python train.py --arch="transformer" --model="CTC audio transcriber" --dataset="short read English sentences (LibriTTS-R)" --train_examples=26041 --gain_aug_db=6 --noise_aug=0.002 --time_shift_ms=100 --n_mels=64 --hop_length=160 --input="log_mel" --spec_augment=true --win_length=512 --tokenizer="char" --vocab_size=32 --norm="layernorm_no_bias" --norm_position="post" --activation="geglu" --head_dim=32 --fused_qkv=false --bias="all" --qk_norm=false --parallel_block=false --dropout=0.05 --inner_norm=false --moe="top_k" --drop_path=0.1 --num_experts=4 --moe_every=1 --expert_mlp_ratio=0.5 --experts_per_token=1 --shared_expert=true --subsampling=2 --layers=10 --width=256 --positions="relative_bias" --residual_init="none" --optimizer="adamw" --lr=0.0017 --beta1=0.9 --beta2=0.95 --eps=1e-10 --grad_clip=3.0 --steps=4700 --batch_size=64 --epochs=11.6 --lr_schedule="cosine" --final_lr_fraction=0.05 --warmup_steps=230 --weight_decay=0.2
Rows from block 5 of a small CTC audio transcriber, named by matrix and row number. Rows with one number within an expert belong to one neuron, the router's apart. Each number is 128 + 32 x the weight over its row's rms, rounded and kept within 0 to 255. All counts start at 0. Numbers have three digits each.
Before each expert's rows are labels from the 100 clips, of 14976, where the router gives the expert most weight on average: "top examples" is what is common among them. Only what is clearly more common there than usual is listed. The data: short read English sentences (LibriTTS-R). In brackets: how many of the 100, against the usual share in percent.
# router: router (model.blocks.5.mlp.router.weight, 4x256), inputs 0-85
# gate: expert gate (model.blocks.5.mlp.gate, 4x128x256), inputs 0-85
# up: expert up (model.blocks.5.mlp.up, 4x128x256), inputs 0-85
# down: expert down (model.blocks.5.mlp.down, 4x256x128, transposed), outputs 0-85

# expert 1
top examples: the word "you" (46 vs 15)
router.1:093175215152080121106112123125125102141133139071138187136126171127067143187094176160134163053102126114193198106162076131113073096082070151097105069136135061128105152078144128136141103162146075083116131127192145120164120125114123155099105101165145125143157177
gate.0:122100121141111112112076159160125153066189140104133158136140129091154144198108161152095172128112082151178121137160139144097146104108117154068133089123155083148126163133059165096118131135132208129069082173080207117125077109133105091089149144144139170110134123
up.0:127129109209118128130163101118132082132122083063131167144109105132148103038156068123165166110083130176197130151170140102163121150171177170116171110132113128082107077117155196106149124173116132126124137177099114106121127134100097130078142140086083145178118144
down.0:174135104183094158149141178085101163109166165198142116135133134099069107103128137114158180131063123102098146114093124128132111085161094098173109129100113088118152110118151100110095103137097102154120128120097135143119155130092089135208140191123094078110098172
gate.1:114148126112140214122157153119089108103100089149112156151136153130186113141057151144072179037132072117158114144159112183102070087163082099170088116116159088162101134122153055125119182076064158185117094148080114157146166084149140153081124105152115154199201152
up.1:221091126055135136095143115131099149143053112117130112121112155136077144138154156000141140174130080090097103123140149125189107112133109145111134137090098099117110153094119102152169174151057055161069158147120178181098158115092146113160164151112096138136128161
down.1:149101109110156085168130125124083100110111074096129157077119078193120103191140106130128168175162122128146123136114092118077108059142134095137093135096108162130092083112125177162099170093085135130140103198139065122102119134098149209145086118084134099127128121
gate.2:113130053130121138110168170104150104126171149155139162146116069114149087101096119204109095059149131145129093163148161124065153128152123102149154111098146158125113161187144094141101077227195180143207097134095164081154134168141155126099116137072091145114181179
up.2:058126122124154179067160125153112118090141115102093101139065126126135112134130157078129159120148095129174129135156119135160119145198175130174116155105135149114118059139142092123096147106103130195096090109088086086140087131155126092192158125166120139114125126
down.2:144149163123082119096142167158079158154147128097158073123132175124088168101131144164139108148082113077147143117113133185127163121077045163147075127147087090116132141096128172082093094149147035111101122115104145182105161186125096066191087114144108074167182072
gate.3:084089112105091114160140075087134129104113122130078067114100103103178157132127098121108106151111145120142125142090113100098167105139208141151130144152077158121108114137076089145165120161096055154161105126114173153119089145110049111118147133128146127156093169
up.3:144166107152105165155118107096136136160181154141179133178197153124071105140091123102119118128195139144062137071132139129107122080134126120106113140132090110107126146141101140088129115065143149172101152081183080150108092216081065124161135160170091119115146122
down.3:087141193099088141101161125099132074156139158160127129159129170172085117119134105135129132089130115145142124162121172087127155137116168137058109191157150132134145166095164094159150074083144135132172125111188068091115152130122080147159171106128100103204141161
gate.4:144098036121112163115093228171095090156174086095120134118151085131117166184117111119112107159169110076061145101181146133074134143149130167097123091110137182091100091098136098162132116109080168140125192175146108114147165109147187152070150149121123089137132087
up.4:152128114090168115132107138111137135062083138120117123139112144120128098109074111134095117136137099073138119180116174110116149066112082080135123131109095125103135195116151129128162098130145121153130169124131176110163108083130153162119194165116178115139191157
down.4:084113095137145144154119071162138131154077144204169126117053126120147102177126135093177095190161137088123113071196084140174094156178121087149125170108207132147160153145143135085081138148072100147137132149120158133177132076164171200141103145081077099160090091
gate.5:116163121140103168098078131157128114176083106101119142133114136133143159148147145139119151082172166123112178096114071165097074124124141123097156113076111093149090125077111166148129129142112147088109141174086096144147080100109151155134050134156108097123095069
up.5:167164156069177109114129103140165162127171170153096065156120145116116092152111112070088139160117130113135111166117132171135151174135132066143124103154059182152183131138127144149086097062070130174181118092175154176146169130067143110121133110136150140154173143
down.5:085108110145155086114094192108151180098121133139121131120176101134112167124162156069172221119082131155162143161128136116117082136106126079138094140128098073081148192133089182102120155114068127128054099195160105147132150181143197113177145168230097130175134127
gate.6:094081102132093113147087139106134165142134084183210181144145191114143152172145121115114110157143114108109124133140047061103092090090112110114140096087114074121120182130138112105078168121114097123095072129178127142145173141149110152139112129119127153063081187
up.6:154093159050177191097110097129132132090140152121060121092099068157102133120130128106119158100078143094092165138127133129131150157177139151157108118123115162100124077118144124127139068162150076157156212133132164187084104111102095121122197136177132077172165096
down.6:133106096122156128133192127126143094126118118171123057136161138138117104149083120146126150082139087181102147160070119119091142118129082144144147123100150180115168144102091165115159120201108163139116134142141088178162155175186144084119088139150061116108137082
gate.7:126130088154173176167135130144109118109099118121119166113156109141139162146098163128158185098150067137168141102136093091184106107116123158124152138147109104103125147098088196126170163133178080110088110102084120155095126119154167144112120121179126158074170097
up.7:128109156107094098068155116143157113082089135124110083124081132144192087088144119117115098149108193117077114163096138165075125195147120103129127137109153156094132081156166071164109130148113121144166133203077135101166110112104123104123101126088126155145066140
down.7:120075150140169105116146171092102127125104085120114138126170156189168135082132132140166239147117137148165130095055072086128106122093083188123112120130115162078104160079146142066112084147149112081116153163093159115072124138070161160082159156142110100120111133
gate.8:137135101110132090182124181116103112105142093130079069116167098091093205108102130126125162149134092176099101122074107118129185115173147103193094176162101126133069121144140103114092155152170120141097118112125091088105157164137094075158130087106119164086083146
up.8:118150141089143134101142136157132147147149150139122177195145150176174087106124139069126096104114170161105135123210141137095092140121136184136144128087164105153162123176091155159182083145122162158188162112153151155165110074088122191111125113122123151109082098
down.8:067119209070148146149096118149104128076151113129134119097128173135108102180062093185192087134153068136135160117118150135073157095162156083102091106181169169103119150164096113063198132180096150156168071094140156168118114100129181129091118093095179136120159139
gate.9:152142138210142095176094146111118113111166089162112080107121110087158108126130143152146180104152134138165155117081096143112161169137123128128153183164163102173083151133131188093103142153138187135177131130138097105095158183133089082143092110126150141130102158
up.9:138149114165092097141130126151103102113200100194133147141129144113181092156122166151107120138120161131162168118111097179095133190098093159106147104105121061112108158153139145127098123144088155136134127125156069105102175202111095142090102109117163135182095166
down.9:136089110168087104134100136169164110100128079204099081124129095118114121163149157127150160126121112149151211080094154116102190151100104101112098208144143114130100107136182139121124119175148099150136111123162075101065192185199086104147090177132137086151111158
gate.10:080153173127139115103131104130157092065082080125179101108078148176106106167169135120167140196167071106186125144151112110158112140098073156107128111139091113157149075064080126122173174119098088129137166127089126107135128113094106120153119129141179065166136077
up.10:159117130103155128097144163102104136117059090137043105151160151103186129104100126089090175168175148131127101090150123169148142157139123130137119144159150081101134200135165133145117111100045111200171136127176132115160161072105180126176087167075099124149115134
down.10:132163149155113102167094240102079131117152132133150145126132147158144154128135131104157120084114101101162099119136146126103083110164110230129120120172074120097085156116165117217114089157114154175079108125119140150127079185123097159059124078076134125080138107
gate.11:135131090121120147151120116118174107126112114143176107167163054139174156101089118171142090095099119163140124169105133122110170170138112097171119159118197170066113109207134165150139120177174143138141081106080140082178156122157133078127120091185146161064148115
up.11:120169128186160105107157102086177100098177164082084157102076160146064094085169135142089176105155116145127185119102141051100127109134138182054120150102125132196117098087130150172152127158159161128124118119158147156105155170097104166165154150128125126233171112
down.11:116063160128212107114131123140167128123125152095161119137186146121092072161090145115094200170102141166135153144125135091144176039081105119081096092105065160137136151094090123070149139089118133124146125100084132149126051111082182163115169086189086090150113177
gate.12:112088183095133111142092071167149132132138151077079116102095124119101168121160161141120164138116063143143117148105053124167136103102205099140112097141108114142152126120105106134078135147152109103150085147122171118111175086115112210159136085123171088166183133
up.12:136121064128109128144131147090108099115197120149155158143153147099113084177157117113128097176201157085088167073148138106136095141133068191137174142135149160083156098085129157157114091133086182121143219185125078150150088124122141092089136186139118155094105111
down.12:160098106092062079122094174158102111148172075131184117111112119153137104168121126130102088114134104096180124136096143141099139135094147156082124141148104158117119157168123161116140130108081086170179094107203070170162160180143049206075075086066165094100181059
gate.13:133103130131120135139081165172083122163104091101105147057146161074122185136134131140082173139195093099122166095166073098124122086175177175141162093167175119105113121081150123133133151148118160144096130154121135077088163134167167149080140135112090151120167170
up.13:152123165070159148103098108095146160059069173135086064151066120174124106120138121101130075082140142154077151160099172180170138137144168096134098129102155153098111129141118076153155109137122106151116204082139140120145136100170116108143159181158177114145121106
down.13:120145114126113165088121170104136127163109120165183083132097109095121077141100148169094123136165177162099112156161134120141125093090062083094168115131124153171119168098195123037069121167130110149142081153157082178136175077141129131145119103114090097156101105
gate.14:132069195118158132153131137076148177156119157127069085091126116159120135093142088154153167150129115146132099148124127121174179108146133130133128190174158167162087112119129147087168103082114109148172149140146139130145120055187152067183093111093167118150124118
up.14:093153132120134166102118178078082140155094120126122117114100174073122142145126103107135102123157194123115101118119091171184082068104180105134200090111124170150114168120145080129155113113100141109096124139127094158133114103131179114096105100076143117154101128
down.14:146171136222156092159157110073081145180146146122070124163113090078078185145072171147058123192153165111093158151127141119170198102119134127089163117093139168113147076090097164168163083078103149156100137114045115128114089084132126150116137134086073174134102145

# expert 0
top examples: voice: male (81 vs 46.3); the word "it" (32 vs 12.3); the word "is" (28 vs 8.3)
router.0:142102150096124142134131132146100101114091056124081183081121175122196129094121115121106124125118144116127065144130143160118151112140133123107107066161130112135133153167143121115195126087157153141080120099108138077130109160127153154136152100076172105114101130
gate.0:165149161107120102093168184151119160145135221155159094118118074146088171149114092098173141079069079140155144114112128156139112150147120041164158141084082100071117141143137135151115176110065125128078139122073179160176160088131199137113088121113150107086069143
up.0:068115177139087119093112059101098104146150108119133101148121141147115122200189106113107114143168162080118115089182139141116140164125150130149121172172148126089156109055140119104132093128194128112126123200139164148110075155115130182130079159108104154197073058
down.0:072130105151109074184119159070157192134111108083166149164170143175124130157146135101139059066164158172116102143182068088147144159129157128081150111122195173168110111098137133131113077175152126080076157150123146126116160119151149154074122129163087142125156167
gate.1:134145138151145133195058082179123165140099153133128067111078159123151153100155078176125159083095104137184168143126086071075123139120147137186117122143143132132185075125068174088135087129124153054112115068098157115119130157152113108056142107121133141094118154
up.1:116113075133119117062134151101146077112155117070126138168151127097134120169125204079116100187165168105062071126159119182152099138144131110104116137114165154106150138116163099188098168151107109205134167163163107204186127087102119147163121152127105110117151121
down.1:084119059117095168071136144128130107143113161095127109114101156158113109168134151098119108118169143056145110103144113156185101082125183152099138090195162195140124098114155067118128150111134103067166119147077078125151118136157138162112110138106107083075140058
gate.2:050124143123051136149069110101113106151101104126199107099114116145131118101180141110117079102163137159185131115099101143090132098146166145125124177163138094080122140142109096128065119152135115077138104165116135035115145190159047157172059131148156095104139160
up.2:081104154099127141169085119101125091132135081135171113086122179139133092141176155142088147110193134142137105108112111163058140113129156111091122122196131146099188158134115077140095098076153079117125111182111114055094148196115078204143070148137161063073126085
down.2:090153159085195119103124071101152090121107103158131143100162165121144150147144147150169136113131107139149213136070147139161172151157148103115157192144094141100141177170096095060157066135147076113136154117200078200103142114103134112162177183107168182211145118
gate.3:061097116153119164140098108142144106153131128167133188134101114091151139116155117045140168149134142119125177106140134170094051111103115131111114141176112121142146186159164160185082157107120103149121133107089168101149095128102122136136088122138133122096084159
up.3:059079097120096143141139112176143098135196081144099131114114117113139120128165130088116151170112156100169168123159167170095093142112117130078102182200116106153147180161172161156129116089155120157174111131144178103122084137079103115125071153099179158099094166
down.3:126124124134160154138158139112175136183164116105065141127191135105112132153170122116140140148169174123129120113116133126157148116185120106059140155149128148136134081111135070146120114125100169084188172100098123106128073131127171102101100122167140123152109143
gate.4:141127192098113134144134118093113150190096156152107166152137225099124125135172112145167150109127152117216141105126125108094112077164153116132167132164102157112149174118159124143132126105137115082152149173080179084125126145099128217056048132127123166146107141
up.4:149084129132088064065129144060084150090136178144032169153154106129146162142154086142169152128096082132118108145128156140145111143068132170120113180133122128089155142163107135137172086159090176082112140109107176156166102160134169140111142184045106146118083089
down.4:128063122170120089116085110126114164178176171113106091120111139122153093173122150169137129148139149057181090118118159171138077089143175158094167109124109127198108187056080170053139120108107154150097123139136124145145094129102118158107118096125119132139147120
gate.5:157113158131164126121103084124128096098131205136156150087076138132104141101148137122137173097136131153132085096083122153106074113100115076163155113191114106192097123107075112109078108081120104169128194138098181150199123146114067069095173134104165123068135144
up.5:084097163144106126092223115113123194121162201132179113132071140127067142167135133142117146144119076100153100064090130153127153170075157208101116099153119141161122128120133138087127131150126150113178144167130170126191081144148109073173144131135191143121108080
down.5:111112081097116073196176107144112122120166186084189091123128100119127114160105133149127076131100133119122103071056113159135166160131158134129096146128146145097124114178106141108164032082170139196104131157091058145162091167161091151105169197096152129087135113
gate.6:131085148148177145147098101103162145121126069117103148131147158107183134111114116160121149124164118128086088117104097115088173171127145139112114130132117152155112156146048152071096094067173123084089108131096084151098123150114232096199168136135114086119130113
up.6:162103097122120153147031167138158134109105122174134182128104172050141102162125107063097140171191135098093135105165077114102132110120155116188209118099123088134149199157103152163154135094156159132079100108085140148108092078084162179126121177087097111108105096
down.6:152121078126122176092114160103131099123111143154180122097146140163136144099118120155049078154138032153063132088117191077154143149144169179132156126100113168067169155091132117101205160141110121176140115069118128112135131141135106074106144111090077120101162104
gate.7:098102139166158053172114147197120164129158139136154114062161089086157133116073160124115135194095156100156099151095108135136090114148066090087126076111117125150127152106145137122145206165137161189077095127151092136134152097126121129136159041174109129138106070
up.7:164169117126137116089121124100173135096135163142131135090145046106166165102086129150157113159104166148115101184120119089101100086126073147102105113048166152135155151159047139064111166183157158145142077152106145142111112088116127094168141110217164177075174121
down.7:180146104163163130146170148109126101129182100146129144160110113116142127079103123138038157111125196120076117153119184136163142148097150107102117142098149151119112103103115134157152146169121132124114134096143086120144148114137122133134158138145149139165107088
gate.8:171140142128148073154055080142121134129176162117110132141119161128109137129154122111175168142132141127055144055144126154118136153132090120121104132108099098145149104114165133101049152110100115169143115149139148121084145138099095080116166142146162079055105167
up.8:131120157108156121142101094136136179121146176174122108156092094113099120133148140147154217110152086155077140126136109153105190134145073144146118149186144157123148086131122162113142111115058112145163157109115120173106105178170161088151192143144178126086168104
down.8:150151150121146137164056117188093145120070157128138156167149167060098154169151090096164120107144127072163158135092118131171119091121122099165118129070133156109135137095051150076131045125135096121102208125121165154133169131128158072121162147105135104141117151
gate.9:123063141136101110192133165157104163179220100134188160118151154095140175149132069161148141147139148071133178106123108168137146173135120142083114122069123136130115111114126190118174164157137200088105079155098102152058191100102182134075107062127138111144075084
up.9:163127139149058176135111110103154140128139113137163111133173180184171150122144168101149026147120134161147149168189119060140117162133136141109192104135121136152120115076113096198137155108123099114100160121133179118104172064079105126120125095149118111146122096
down.9:190153143144073091103081100152105113104196148178101083171129120138117175131093135152110145217106152119120127169132172141133070070109106165132150169158150164189135093159118147174118124078167144094121088118095155098113102077107115190144087085142098166145113076
gate.10:115064100148115152099070195168093119186020115151121082104135158150159148143179140145084113138140129126116171089189115147153158143130215175137126126180145128170123079160171117136122113159096133140090154115096121129103173192104134131088095111050122154145142167
up.10:137079132082156108143073155187107137081070121178144068065156130189133155168183123104143183154097080124119127082182135131137131133157153126114113120153092105172177111171139165146139181123097150143105137102112140165147187116164172102118111091127124123105115103
down.10:109177141145133111106092122050136077161098147152112095149127142145146164150155159155143168068154118168088177178118103081195132098113127105068168205155157148140150099138145141121160106136176096073125175134130158128115116111155185104108111147145117135111118140
gate.11:113184127153106118107156153106098142127123141128117188184147167103133130127132104167148116125082158103180127119093121125152046172143123182120129076105144147091137100095108106158198121111146126100181165160187106162134144149123213191119107084096130092158115053
up.11:101082174043117125116098107208127109127132090133120116094122089187125149146109149071066158145176145138114189110143105167157098163120134204164146151225080105115116081145131161092138146090155145148118161131116110093084145117119137128150160105158115148120138130
down.11:109124149095144134186107100125067141095102121126101150093143104148165131102185154139149165133118136239188103147144091160131126133134169100129166133117135111174109106124137104127104167104136075105119118154191138103177148136085173130117136154160119106119109148
gate.12:141171111047112154148086178148113115091151134135150118113182118192150122096126074119160151132152117067117120054156142103088124133114171129154094140122083089088153215140147117056120137094109155110156079109148133112067137147084110157109110158144078180140145077
up.12:151133150144169126131152165148159154148099166164116101141113106115109117149146166115112141107100091126079157123110079142097104119144141050108136126085162143223065109112112174146128165130169110153108150112111111147124146156144074106162084148146161171113126154
down.12:096191160101096150158151105145122137115113097162157113163077131099123116112156129149115167112129088115124075124119047168136138075150107137188116085156164157146122079123151148155151200125131158159164164132111145184108098131073141152088100173109128150120155153
gate.13:189103047230133149164127109153102159124194133119130127112179143051139149083101128109144154132103119115135123169122149140099137115151110134064108096050143106130155157184143150130099171170122144172082110194133120062101139161089090126148139121123144190110105119
up.13:097134130100071168116143108112122088125084140125147096141100130126100109129212120051129090091115130147165140123094115106161115172138155102202146141118062158105142135092130066123108041082117107110134132093121119145103090116122109136146109176111123079162086169
down.13:137135152139113200101130104092096128128073117083163103091137139071166100156176110102169174159093112148108108114086092127170171086144063199131096147129151136120117136161053106095113140113140102167165115125090189145118096100075121083133156154173106152170138120
gate.14:100140181142147081120076113122130160114092138139120126102117151111115131112157117123120173120134114106143060080092105155137151105113093111104081125174065094126128088084110137104122128121044157130068148132118137137129112105131151113144160122071199036105107142
up.14:145113136115164112110138192083077161193154164244178177109164219101059139172116107124098156120128133126064124055150137148124147138092148101100127119173150152133149185118177137104149141132137085140157096125142127097088203132152178151118103112174114135106158119
down.14:110073191096115117158106149156141113129103152125120128087138125163125094128136105140127132103152157177096144125106139136082163144168167086157123153119101154170094124082114133082175047124053100145120122066167038160115138148118161098151150106112166057123120085

# expert 3
top examples: the word "the" (53 vs 24.8); the word "of" (27 vs 9.3)
router.3:127096072172154110118113109104148135105144133201162112166163081101112110146176145063145102185088114166096107136098173121085182140117100093129158208096165142149134115147149119142081153136122156182151155119137096161079138152137093057166188201151108133139117126
gate.0:118090176131181128155095090138109099144089154132106095139130116087129138119111154103103085128124089139193126129096090090108132137131146120106144125151117152109128066156088146206132111166096086183160171171161187102141123154133117163103161109154127135157127098
up.0:112129129241118139122044086146111128125151156143105141132092166110128150094148153196096141153108141131196090130168171081100139148111107152114160139169148096184156117100147180119122150132141089139098120125144072059105139192148066145094094121129184133080156095
down.0:074141138136106109182153128143158121141116085147172167142112142155149160094090164132125102084142077147128147128142092097122130094156132121125163130146147166071130078147165145115156137107091135077181159179142143135093128076141188132065159137102131123130144127
gate.1:102125141119146117128055098114146097158062158144153119142103187141108143112138103147074200076107125156174109085106107128178148115124129131178131075188137148131142107164108139120137059048145085120123159116110094135145097153145103105109124078115100122101140207
up.1:164147111141119148137187137165102141153160082158103159079168098102155175150072145180146120163151082099114166106156109131090128132126106141119089098120141124088082184148147066127142173151122147178149100133121135081154152074111207136126115105139117111106175162
down.1:129125161150143094085109111094182161142149171211146156141075107073107154117093124099072108112112132099137147128043167119117158116101153110082137128176114221113122123141145111187155116143113129142132085117140121063127160134142149097138134067126140139094123188
gate.2:115151109046122153129126177157105144106108180125130145131136109122176192116076159092133114093125076137134138115136090130119053147139186147161167155136097051175155190146131119124149197149088128175119090105167112141145147126137105137148144108167093161104150080
up.2:151093114158107087171062130084126118142108116121145167135140092158080104136084190113058124098142170148088089181159171106083188102112115188083161151119203121148132139057112125071140131095157162154088190121151096125077128112182141138161114182177126124144123144
down.2:133163117090089163147109086112177104167147120205191106211155174085174135161107112136130041114091140113115196106100132110131151186122117097149087134108126064073116122121157104160148102127111189129114128106166116075111121141133145097119071144154110132108121099
gate.3:163125180108118121116165111142114182146125170160190152097050157070101088131147121140160112116094110127131121116209116066068209109098148132111108134107148154138121102140143115131083099110167074140138063084097162119120162177173110157138092107100181177147150155
up.3:092172123162109155175120113095178121142077095097147143180158101081133142074090182173090128144080171178176104116103105089107120171102065161069103109119106127120163158116124119133102104149123151132096156156131115122169161141098168162142190117200119134150186164
down.3:096130147110119117101149143144082145124158084120083124162157117166116190090112128158170111046061119127128118137122126143178082172162212080185117186137124145105092152104170163097117044140074163150151144144170146154130066101106084068089163150112157175147127081
gate.4:140076104082081164167133112135092153164169137160122171121151115105122158119159142107172099121121175116147167082098048162141098161139130119111146155151119069133161100116111197097163153148119084133125127129130109186086156148151143163135127151144072136050220064
up.4:158113188154124165107100146056128152173100178209146165123099159098139157133133100170139134136100121141150115116115112096135154138150170090129145148170156161078178123121141075081070086090097145147117095160089148096118137226135142137116104112175141151125148155
down.4:142091113102155153175216100150141119191090121062123141085181171093134090115099109161133117131136146143127116080117123127099111178181190119114120110160116132067144165143109143198187139152101176134138157120121042100171076100102111158136149134040135185135180114
gate.5:102062136153127118072105117152126066157089092149147166141163209180161142150153128177113105162162148168150128115102107127093138120137143192089132115184133085113176080119057144151173122119139096156086168153137098113111073115117084196081123095105148121123133094
up.5:155080087114170147113156135134138132175150067174129137155073110161165130154147131067110109187095149090114071097127086147171150171134159105072166090162102228150151085122132131167097070064117135139150124189140114121138110111158145200200122122160137142158112137
down.5:117136118113142151157157093174094097064119147139083179086102127114136086105114129088166101174139149080153168124110068136116136126125126113126149122148091089082131098087171098130153123092126083152131146150139086111105116117133117152131090131115120140147092164
gate.6:105114142118159105104105143201077140131108131167179167128070250142108115171145181147132194068112125079160153081122065142141113133120118128121131089102115093147112091094130175089137149146098091131122112152127137138120147114100139130049130097180098123137163177
up.6:120098170140106150140173079087166109113126122123131136079173088116211126110116110133128132160127080186134091156076140128087139129116170150122122100188097132141147177172068123202112136085165159083148116095128119112129074117105062086125098129108167196138152135
down.6:115091209105119165168160180119110141123142130047143136115123173079127121140145086135085120127133127131152098072117091161126096134115191140113124137178139179126101102119114144158147121177142132080204190149118163167166133146136102097130185140142182112107145143
gate.7:110108163075146181139119123102128140193104143156106132148143068120133181138092110167094139152126135118106130142074071129110163159142178105142044092124092189074155145152076135147086108125105130066100083180099194087125115111116120165145091085142150167120139074
up.7:184193041197092132163165122133118070131124141083153157135136126113134145103092173183140151057077149151099125170107145112102090137159107081114125152103142088208153121126112047098175114108139108177086182126122081163089144128172135130089120149162123071105096166
down.7:088118126079172148145092198120175105057078121104090100118137147139128104159158098104133118171151102168133074125137113083121104100131136116171087083113099129164186163096184063100131241077103136108113103126120195090111140154084175162159144122160146128121104106
gate.8:115055103145099124088155109170105103176125133159141155178104179113101142141144143118099119150173068064125111078123138192162124127165136096109163129113115153095153124124099110124131128141059122167089105102104105110172121113145113177142119079033088133165125146
up.8:093114147102197154094121107169143068112126087156123136140068046129127095146101136116109051113127115148119115129099126093093139096104146066106131066136109154159156148179129127149122118133119087173150103171150142167171081195201135103162126128111108071165114107
down.8:145111142107079144132115084097163054143074161104131171075162132160161137106134169185126109154149142101159091089146180040120083133118179106156091115108073107120092165124141075132131125141118109133115159132205097118162111149173119089169182181104146107123156121
gate.9:114125164146112133124149174079102094148116077218181158097137148150122130084141128178175128142134119188137109107124127155085092145154131108104153100152066093096110136094141151148080145048115116114132134157132150101174185113073188127133133111148137107047082126
up.9:142146127137123116138162105129134164169093167146132143145092115110059038097108139145084107084087162183094140082202174152086099127118112113101108134134131128075115094118161116189124154100114108123166166144138133214152094101136183186196135168142140104091101155
down.9:099074106083089106086206127212164141143116113138168147096121153097127122128131150065110104189181128114102141124134122141104117146149162155099126054078128083105149100105124149173093160106099102138146063152111143112123174091102162183108113151151120115144140096
gate.10:141081098114090135161106110178105118183169147161121133172149205111142152169136115116116167124097178112134119125104137184096070143151140094135127099094109114122112103142163148116107121154080080142167131148159160168067140099105059173157117128176129110165097134
up.10:098128116036098147151119145141094116110105079177149144134176158089116092147110046092149083109126137133129173116139097078100089138119150158132113052093056134093178164105158142108099038152101101037083133174154177158065156103129105118139168119153134095177132129
down.10:098133173119112109127182085109127140214112064166132106153132169092098125165143128113176156109143153101079182120145170163142123121151093086103088066092121093159063145099135117103157120131131091086083132165100093200137124108116137142156116158158134103143115128
gate.11:099106179085133075115169099118152158084161154069173050150142082186084103139137165127147144099121094104165128110155151147134074098123167128109142163126102141131144106137145168086150206085092142124162138167107168098175112064108120112090080094137168174093159094
up.11:129154103164127127104082189139085116126146139161126122145125094140108142186148091129139116101054163126108155115122162110088124061107098070148146124101156144120128168120163124144109121207149144137141145158124099166162128129118098125090068127105214164103118180
down.11:139161103144129198135103146160095165113096080107128140143122197114122163104104083071137127064126130172136113151132126180133083124189169067113179037163141147082152188097165111127102109153114108132097135128089122202117135135066138104076133101183100133135097122
gate.12:155134153121079174139139198100094124176122111193179114133128137105088188096138097087133138115118176137140091110137136146115118082137213127133106169073115113127154084133136113116087123108137143150134104141125115078121188194079142163148128110163071079119102109
up.12:093142145100140142118115129056135161116055145102082127119120153136188126092195109098161116181094185137128124171114093123164157195114109104151157118163135145100201078122115136084135154144105072094058144189160097173112062074147136106143179176119119145113052122
down.12:144087190149132131200103124114150140128084090134091134087079080101139095169098110153109150124147118080188131128094099099113209114118155165136153092151165160111117182139107119114195145107132126121106119121119150169126125151134098132070128128038170127105184126
gate.13:107116171136154162113145121109109177158094131127177131163110138184155166127107168128097209126099121145174044060149054153117148079095150168132098055122141140127122138114044119081102086088153129075142092157045166145138134099072137117180098079131099141095132142
up.13:050139159147102139126135131115127181107145150132119159137084123057129106090206062148121136084134168102140147132110141136102121192155149129089147144074111115064142120091148135163078144110151143100098111140114103111156114146093105156120137129188128109136062159
down.13:179112136160161139175121124114101123126117155133138157140177146150133132112150071126143137117117158172153139148132116096119133173171085091168104163138074057087072077148105095152057079074171138118151118099142125106101120143106088104105122136195155134046089181
gate.14:152090172144096161188109076163070133126094136197184114134090109068094074100181145120165125103098093124159136131150041130166158081158126142126099093204135102165152125179141157133131105093097102083118106086149134084105159157136059131149161117077183156128146102
up.14:098098159114057159128109094099157207135147095133121132120129120133114174187153098124109212175135145144086151120129156160092132113180162125111165132138101117143174111153161150094090149099126101111121073148121118086114159100140100081113080114095166146099150115
down.14:151134107170129123124085157052086153135133129101111126084152118183154120144130112177111147155131139077138069213152108108091109173121097166139123133194116137137135169080182128146103128088129230114139125146081153150135132065127096131065191125120126134107101116